python train.py --model="CTC audio transcriber" --dataset="read English sentences (LibriTTS-R)" --train_examples=15625 --time_shift_ms=100 --n_mels=64 --hop_length=160 --input="log_mel" --spec_augment=false --win_length=512 --tokenizer="char" --vocab_size=32 --arch="conformer" --norm="layernorm" --activation="gelu" --mlp_ratio=4 --head_dim=64 --fused_qkv=true --qk_norm=false --inner_norm=false --moe="expert_choice" --num_experts=16 --moe_every=2 --expert_mlp_ratio=0.25 --experts_per_token=2 --shared_expert=false --subsampling=2 --layers=6 --width=320 --positions="learned" --kernel_size=31 --residual_init="none" --optimizer="soap" --beta2=0.95 --lr=0.0027 --beta1=0.9 --shampoo_beta=0.95 --eps=1e-08 --precondition_frequency=25 --max_precond_dim=1024 --one_sided=false --adamw_lr_other_params=0.0022 --grad_clip=1.0 --gradient_centralization=true --steps=5800 --batch_size=64 --epochs=23.8 --lr_schedule="cosine_restarts" --final_lr_fraction=0.01 --warmup_steps=170 --weight_decay=0.1 --adamw_weight_decay_other_params=0.01
Rows from block 3 of a small CTC audio transcriber, named by matrix and row number. Rows with one number within an expert belong to one neuron, the router's apart. Each number is 128 + 24 x the weight over its row's rms, rounded and kept within 0 to 255. All counts start at 0.
Before each expert's rows are labels from the 100 clips, of 14976, where the router gives the expert most weight on average: "strongest on" is what is common among them. Only what is clearly more common there than usual is listed. The data: read English sentences (LibriTTS-R).
# router: router (model.blocks.3.mlp.router.weight, 16x320, trained with AdamW), inputs 240-319
# up: expert up (model.blocks.3.mlp.up, 16x80x320), inputs 240-319
# down: expert down (model.blocks.3.mlp.down, 16x320x80, transposed), outputs 240-319

# expert 6
strongest on: the word "you"; the word "said"
router.6 [116 106 147 136 143 121 132 118  91 158 142 137 118 158 127 152 131  65 118 153 114 155 150 171 112 132 130 131 100 137 121 155 128 164 136  89 129 135 174 104 109  96 116 108 142 149 156 116 121  87 117 169 119 179 131  80 106 131 148 111 114 112 173 119  67 160 146 142 107 102 142 127 153 122 170 115 152 121 129 134]
up.15 [150 159 129 143 130 105 144 141  90 117  83 150 134  99 145 123 103 115 135 152  79  91 152 145 132 143 116 147 117 145 137 111  86 105 145 116 103 130 117 146 164 126 143  80 117 134 116 164 105 166 153 128 140 187 119 116 143 122 169 109 154  98 135 166 139 127 108 112 140 133 122 136  88  93 140 137 149 128 145  75]
down.15 [128 129 105 179 152 138  87 177 160 107 133 100 135 118 204 131 109 135 119 155 100 126 117 126 141 132  87 149 124 131 143 160 164 158 118 147 103 112 123 137 133  98  79 124 130 111 123 105 133  94 152 138 110 156 144 102 142 160 139 156 131  82 151 114 138  68  80 132 148 141 153 137 152 123 131  91  85 133 100 153]

# expert 14
strongest on: the word "was"
router.14 [143 125 114 155  96 123 107 145 123 136 140  90 116 115 117 117 105 121 143 180 176 170 149 123 105  83 118 162 151 108 103 138 172 153 101 111 123 141 105 101 141 167 105 112 152 124 164 130 126 168 109 109 100 152 121 129 151 163 101  99 160 144 129 114  62 122 142 120 102 117 142 108 157 113 103 125  99 160 132 164]
up.15 [112 163 156 150 160 101 107  83  89 121 143  63 123 113 123 112 177 112 118 132  98 123 150 132  96  87 122 159 151 159 131 130 113 129 142 190 108  78 152 106  96 106 114 159 137 122 150 122  87 114 148  78 144 122 167 136 135 118 137 140 156 150  83 130 130 137 123 122  82 162 157 138 166  99 115 109 107 133 159 119]
down.15 [113 191 162 164 149 114 107 134 117 158 122 115 134 128 108 183 136 158 175  83 157 133 138 107 156 152 146 125 160 156 155 139  88 134 116 128 118 167  98 107 115 132 131 142 123 121 118 105 158  90 143 131 113 158 136  96 122 116 139 175 114 101 107  87 125 141 169 118 153 143 162 149 156 155  83  94 136 125 123 154]

# expert 12
strongest on: the word "the"; the word "of"; the word "a"; the word "in"
router.12 [ 92 148 144 193  99 138 126 139 119 113 120 114 146 143 110 110 149 155 110 170 119  79 168  94  91  91 137 148 151 102 127 144 155 118 144  99 149 135 115 139 127 166 114 117 180 127 113 108 101 102 136 129 131 139  98  98 146 114 126 169  83 104 104 130 102 143 147 125  99 110 132 151 132 133 101 105 141 158 157  82]
up.0 [130 137 130 125 155 135  88 145  97 114 150 118 178 136 139 125 112  91 197  78 159 118 106 118 157 124 144  87 102 118 149 137  98 155 149  85 130 164 113 130 115 144 108 105  98  91  81 130 122 134 148 150 186 132 127 113 123 115 148 144  81  97 164 129  92 172  91 155 144  96 113 126 114 117 106 157 117 126  85 105]
down.0 [ 92 160 104 154 166 120 119 128 153 139 124 107 103 108 116  39 135 149 133  61 161 107 110 132 141 116 143 176 114  92 111 155 110 134 164 152 128 135 139 133 109 100 112 143 185 122 106 132 119 114 109  97  97 110  86 134 194 108 131 132 151 182 153  94 125 135 142 144 131 138 107 121  99 115  86 142 110 118 154  73]

# expert 0
strongest on: the word "but"
router.0 [161 114  94 162 167 168 121 110 130 103 123 103 149 159 152 114  99 120  82 106 105 134 119 131 169 150 157 149 141 166 145 107 110 163  97 158 133 149 110 113 147 120 102 152 132 165 132 143 112 170 139 141 142  77 128  84 140  79 159 105 175 119 127 126 130 160 108 163 145 158  72 121 163 146  94 160 143  98  87 121]
up.0 [120  98 131 139 129 148 138 126 136 140 138 122 125 171 156 177 114 142  79 112 180 117 119 117 108 164 100  96 159 135 145  65 112 148 138 172 134 101  92 128 138 160 146 116 128 140 156 109 141 147 111  89 129 155 151 147  78 126  87 117 118 114 157 107 111 126 160 114 186 146 105 116 168  95 109 163  93 114 169 143]
down.0 [100 157  86 132 105 147 112 131 140 132 110 179 100  94 104 164 142 151 138 134 136 122 183 139 191 149 106 120 150  84 159 134 126 152 113 130 120 162 117 177 122 136 124  61 159 116 119 114 145 160 149 165 105  79  63 129 146 122 123 116 156 125 128 118 117 148 134 123 110 135 108 113 127 124 121 157 142 122  85 138]

# expert 9
strongest on: the word "i"
router.9 [105 122 150 132  90 154 120 149  89 141 120 121 101 147 114  94 152 142 119 126 150 158 138 139 135 126 100 150 136 135 127 121 166 112 134 105 102 166 116 131 107 122 122 127 104 101 110 112 129 153 150 137 143 149 147 168 133 122 120 120 124 171 123 177 139 147 107  79  98 134 132 149 125 128 113 116 147 154 119 148]
up.15 [174 133 117 117 114 164 117 156 126 111 134 144 136 146 145 112 140  72 103 105 112 105 132 143 127 110 144 133 136 130 161  95 119 119 150 120 137 109  96 105 133 166  98 149 152 106 165 142 111 141 149 101 117 151 137 105 127  98 135 123 141 119 149 104 162  86 110 133  87 122 139 134  88 104 107 105 106 142 115  73]
down.15 [104 124 138 132 119 171 143 106 112 136 127  99  79 181 155 124 134 104 156 132 161  72 114 109 143 139 142 142 128 158 119  91 163 101 150 162 149  81 142 102 163 146 119 110 108 122 130 130  99 157 130 146 124 161 153 159 111 120 139  97 119 133 135 149 104 123 146 135 155 156 138 124 120 149 167 124 143 112 103  87]

# expert 1
strongest on: the word "her"
router.1 [139 146  66 125 186 139 100 149 188  82 130 125 148 138 136 111 149 110 148 102 150 118  99 137 139 123 131 118 106 122 159 102 155 158 109 164 174 130 190 121 131 134 153 147 103 118 156 154 117 136 159  74 124 114 128 120 107 111 152 172 126  73 151 152 123 123 155  97 130 124 148 110 106 114 180 144 117  84 150 107]
up.15 [124 144 101 111 137  90 102  95 139  90 112 145 181 114 112 121 111 153 159 131  96 130 142 145 108  80 164 116 107  84 130 109 117 113 165 131  71 104 150 151 125 122 142 167  97  88 122 107  83 108 108 134 128 183 142 144 154 113 114 140 150 125 117  85 144 147 114 173 131 146 118 151 148 171 116 101 118 159 106 140]
down.15 [102 122 105 102 137 126 112 116 184 102 126 127 169 132 135 170 109 155 127 133 190 134 149 159 136 170 121  79 116 121 114 121 128 147 143 116  76 162 158 143  65  95 198 166 121 119 146 138 157  93  85 162 103 109 135 167 116 119 161 141 112 122 116  84 142 103 107 151 185 142 132 152 154 103 134 126 134  90 159 121]

# expert 3
strongest on: the word "the"; the word "of"
router.3 [120 142 119 144  83 175 168 140 157 120 123 141 145 143 114  93 110 106 124 156 128 136 139 100 114  82 137 140 143 100 159 187  94 118 120 123 138 104  86 153 124 154 134 116 134 134 133 122  88 169 144 155 118 158 121 127 141 171 149 133 120  89 132  89 140 106  91 145 154 135 143 126 124 118 114 109  91 125 120 149]
up.15 [117 123 104 144 118  88 133 159 141 130 137 153 119  96 160 145 111 114 111 115 106  90 103 146 160 164 153  94 141 113 113 119 137 158 107 114 115  81 115 127 147 143 117 116 137 135 155  92  79 116 154 160 109 122 148 171 163 173 152 105 121 106  91  84 131 139 143 131 129 164 108 126  97 113 103 118  98 111 133 153]
down.15 [ 73 141 115 110 115 111 107 106 112  69 177  66 108 165 150 137 123 142 165 107 152 143 139 128 119  97 132 102  88  88 139  97 105 141  87 166 130 116 132 151 128 123 122 156 118 108  99 115  97 123 128 106 184  88  72  98 138 145 146 103 115 110 129  98 165 146 131 133 144  95 126 161 119 131 149 150 111 110 155 135]

# expert 13
strongest on: the word "you"; the word "have"
router.13 [127 173 159 122 175  94  78 126 136 152 115 147  76 100 155 156 136  80 136 131 109 154  88 137 170 154 157  86  60 129 127 156 123 184 106  74 143 160 128 101 116 155 109 110 147 140 143 154 126 135  62 128 136 118 141 161 100 157 148 173 125 151 106 133 115 144 137 126  78 154 116 157 118 141 128 145  96 118 127 138]
up.0 [153 154 113 159 128 136 100 157 177 141  73 145  91 118 159 146 133 100 113 100 122 135 166 149  96 109 129 124 139 127 141 105 132 128 142 125 124 134  80  89 145 147 132 106 154 115 125 169 104 128 116 138 132 134 136 105 141 108 140 142 110 118 100 144 112 159 141 111 150 143 115 166 195 134  99 157  85 147 137  97]
down.0 [112 153 115 140 126 141 155 139 145 108 160 112 164 129 133  85  96 160 137 134 115 105 145 127 176 101 114 111 152 100 151 130 170 178 125  47 116 158 139 122 149 112 154 112 160 159  88 112 115 128 116 101 104 135 110 128 104 114 137 133 137 123 161  83 127 110 121 124 140 137 114 114 130  65  94 111 103 123 102 124]