config.yaml
dataset: "read English sentences (LibriTTS-R)"
time_shift_ms: 100
activation: "gelu"
num_experts: 16
warmup_steps: 170
adamw_weight_decay_other_params: 0.01
Rows from block 3 of a small CTC audio transcriber, named by matrix and row number. Rows with one number within an expert belong to one neuron, the router's apart. Each number is 50 + 12 x the weight over its row's rms, rounded and kept within 0 to 99. All counts start at 0.
Before each expert's rows are labels from the 100 clips, of 14976, where the router gives the expert most weight on average: "responds to" is what is common among them. Only what is clearly more common there than usual is listed. The data: read English sentences (LibriTTS-R).
# router: router (model.blocks.3.mlp.router.weight, 16x320, trained with AdamW), inputs 240-319
# up: expert up (model.blocks.3.mlp.up, 16x80x320), inputs 240-319
# down: expert down (model.blocks.3.mlp.down, 16x320x80, transposed), outputs 240-319

# expert 12
responds to: the word "the"; the word "of"; the word "a"; the word "in"
router.12:32 60 58 83 35 55 49 55 45 43 46 43 59 58 41 41 61 63 41 71 45 26 70 33 31 32 55 60 61 37 50 58 63 45 58 36 61 54 43 55 50 69 43 45 76 49 42 40 36 37 54 50 51 55 35 35 59 43 49 70 28 38 38 51 37 58 59 49 35 41 52 62 52 53 37 39 57 65 64 27
up.1:28 42 42 40 63 22 64 67 53 44 49 45 51 57 43 40 41 46 70 28 46 41 84 33 44 56 60 57 57 36 30 55 57 37 70 50 45 34 66 45 54 56 50 59 43 39 19 36 54 38 29 52 43 42 09 64 50 70 54 34 60 48 48 60 44 51 42 70 39 55 69 54 51 58 60 53 43 66 55 52
down.1:70 51 41 63 51 47 32 43 46 89 68 59 66 51 61 34 35 64 45 39 70 54 48 60 45 47 56 68 38 45 55 26 43 50 39 38 59 44 26 74 50 49 50 50 55 45 52 53 50 63 62 34 59 52 65 58 48 51 41 43 44 48 53 73 41 49 44 66 35 54 51 62 64 58 50 56 63 44 42 32

# expert 0
responds to: the word "but"
router.0:66 43 33 67 69 70 46 41 51 37 48 38 61 65 62 43 35 46 27 39 38 53 45 52 70 61 65 60 56 69 59 40 41 68 35 65 52 60 41 42 59 46 37 62 52 69 52 57 42 71 56 57 57 24 50 28 56 26 65 39 74 46 49 49 51 66 40 67 59 65 22 47 67 59 33 66 58 35 29 46
up.1:21 60 54 19 67 41 45 47 49 54 51 72 39 61 66 63 44 49 64 17 47 34 60 73 35 81 64 73 26 36 44 46 51 37 53 71 40 62 35 55 41 38 28 48 34 36 57 45 48 63 40 53 43 66 65 45 39 46 32 40 67 54 51 76 59 72 68 50 40 52 51 47 57 30 50 54 49 35 47 50
down.1:35 40 46 50 58 43 59 42 50 50 30 70 30 60 54 61 54 52 32 53 54 51 36 39 64 30 38 41 71 72 49 52 60 76 41 70 54 51 47 56 77 53 43 52 44 42 68 37 33 64 83 64 58 40 51 53 43 63 44 41 39 37 47 30 47 49 57 46 42 44 50 37 70 59 69 48 58 56 56 46

# expert 13
responds to: the word "you"; the word "have"
router.13:50 72 65 47 73 33 25 49 54 62 44 60 24 36 64 64 54 26 54 51 40 63 30 55 71 63 65 29 16 51 49 64 48 78 39 23 57 66 50 37 44 63 41 41 60 56 57 63 49 53 17 50 54 45 57 67 36 65 60 72 48 61 39 52 43 58 55 49 25 63 44 65 45 57 50 59 34 45 49 55
up.1:60 56 41 48 52 66 21 55 54 58 52 27 50 52 57 53 62 54 45 64 66 61 50 45 46 62 46 53 65 66 49 33 36 38 50 64 51 30 29 44 32 41 72 31 54 65 58 75 62 43 56 54 57 59 62 51 34 59 58 52 41 61 33 82 54 43 56 50 47 55 45 39 50 50 32 37 51 79 39 39
down.1:52 49 64 43 63 38 48 57 36 63 59 70 56 49 54 51 42 50 69 45 34 45 50 56 41 39 55 51 59 54 52 42 53 60 36 42 46 32 43 63 44 51 58 40 62 24 33 51 49 38 40 45 52 51 48 53 53 51 81 74 46 53 63 40 72 56 52 74 45 37 48 57 38 66 69 43 39 44 45 50

# expert 8
responds to: the word "in"
router.8:46 20 27 45 45 42 35 51 60 46 38 48 46 62 45 69 50 43 66 42 38 51 47 43 56 42 71 35 44 37 68 77 50 65 43 73 53 46 34 36 54 37 62 39 43 51 44 60 37 23 34 58 44 58 59 81 56 61 48 50 64 61 48 40 56 32 40 61 68 49 48 70 58 42 47 68 32 24 72 51
up.0:47 37 50 73 41 41 56 32 44 55 30 74 48 44 59 53 36 36 59 40 51 54 41 56 51 40 39 26 57 52 65 52 54 53 56 50 67 53 33 47 36 36 52 54 42 47 42 48 56 19 37 50 35 62 45 86 50 62 44 58 65 60 19 53 38 34 54 60 53 55 47 63 46 56 62 64 40 48 31 54
down.0:49 59 38 46 59 42 24 06 34 62 34 64 59 54 40 67 42 56 71 59 56 51 46 35 56 46 60 31 20 31 65 50 51 30 28 52 47 68 43 24 45 39 52 38 42 63 57 53 54 35 43 34 60 64 33 31 59 37 31 49 27 39 54 57 54 66 56 68 37 33 52 57 40 65 45 56 53 47 55 74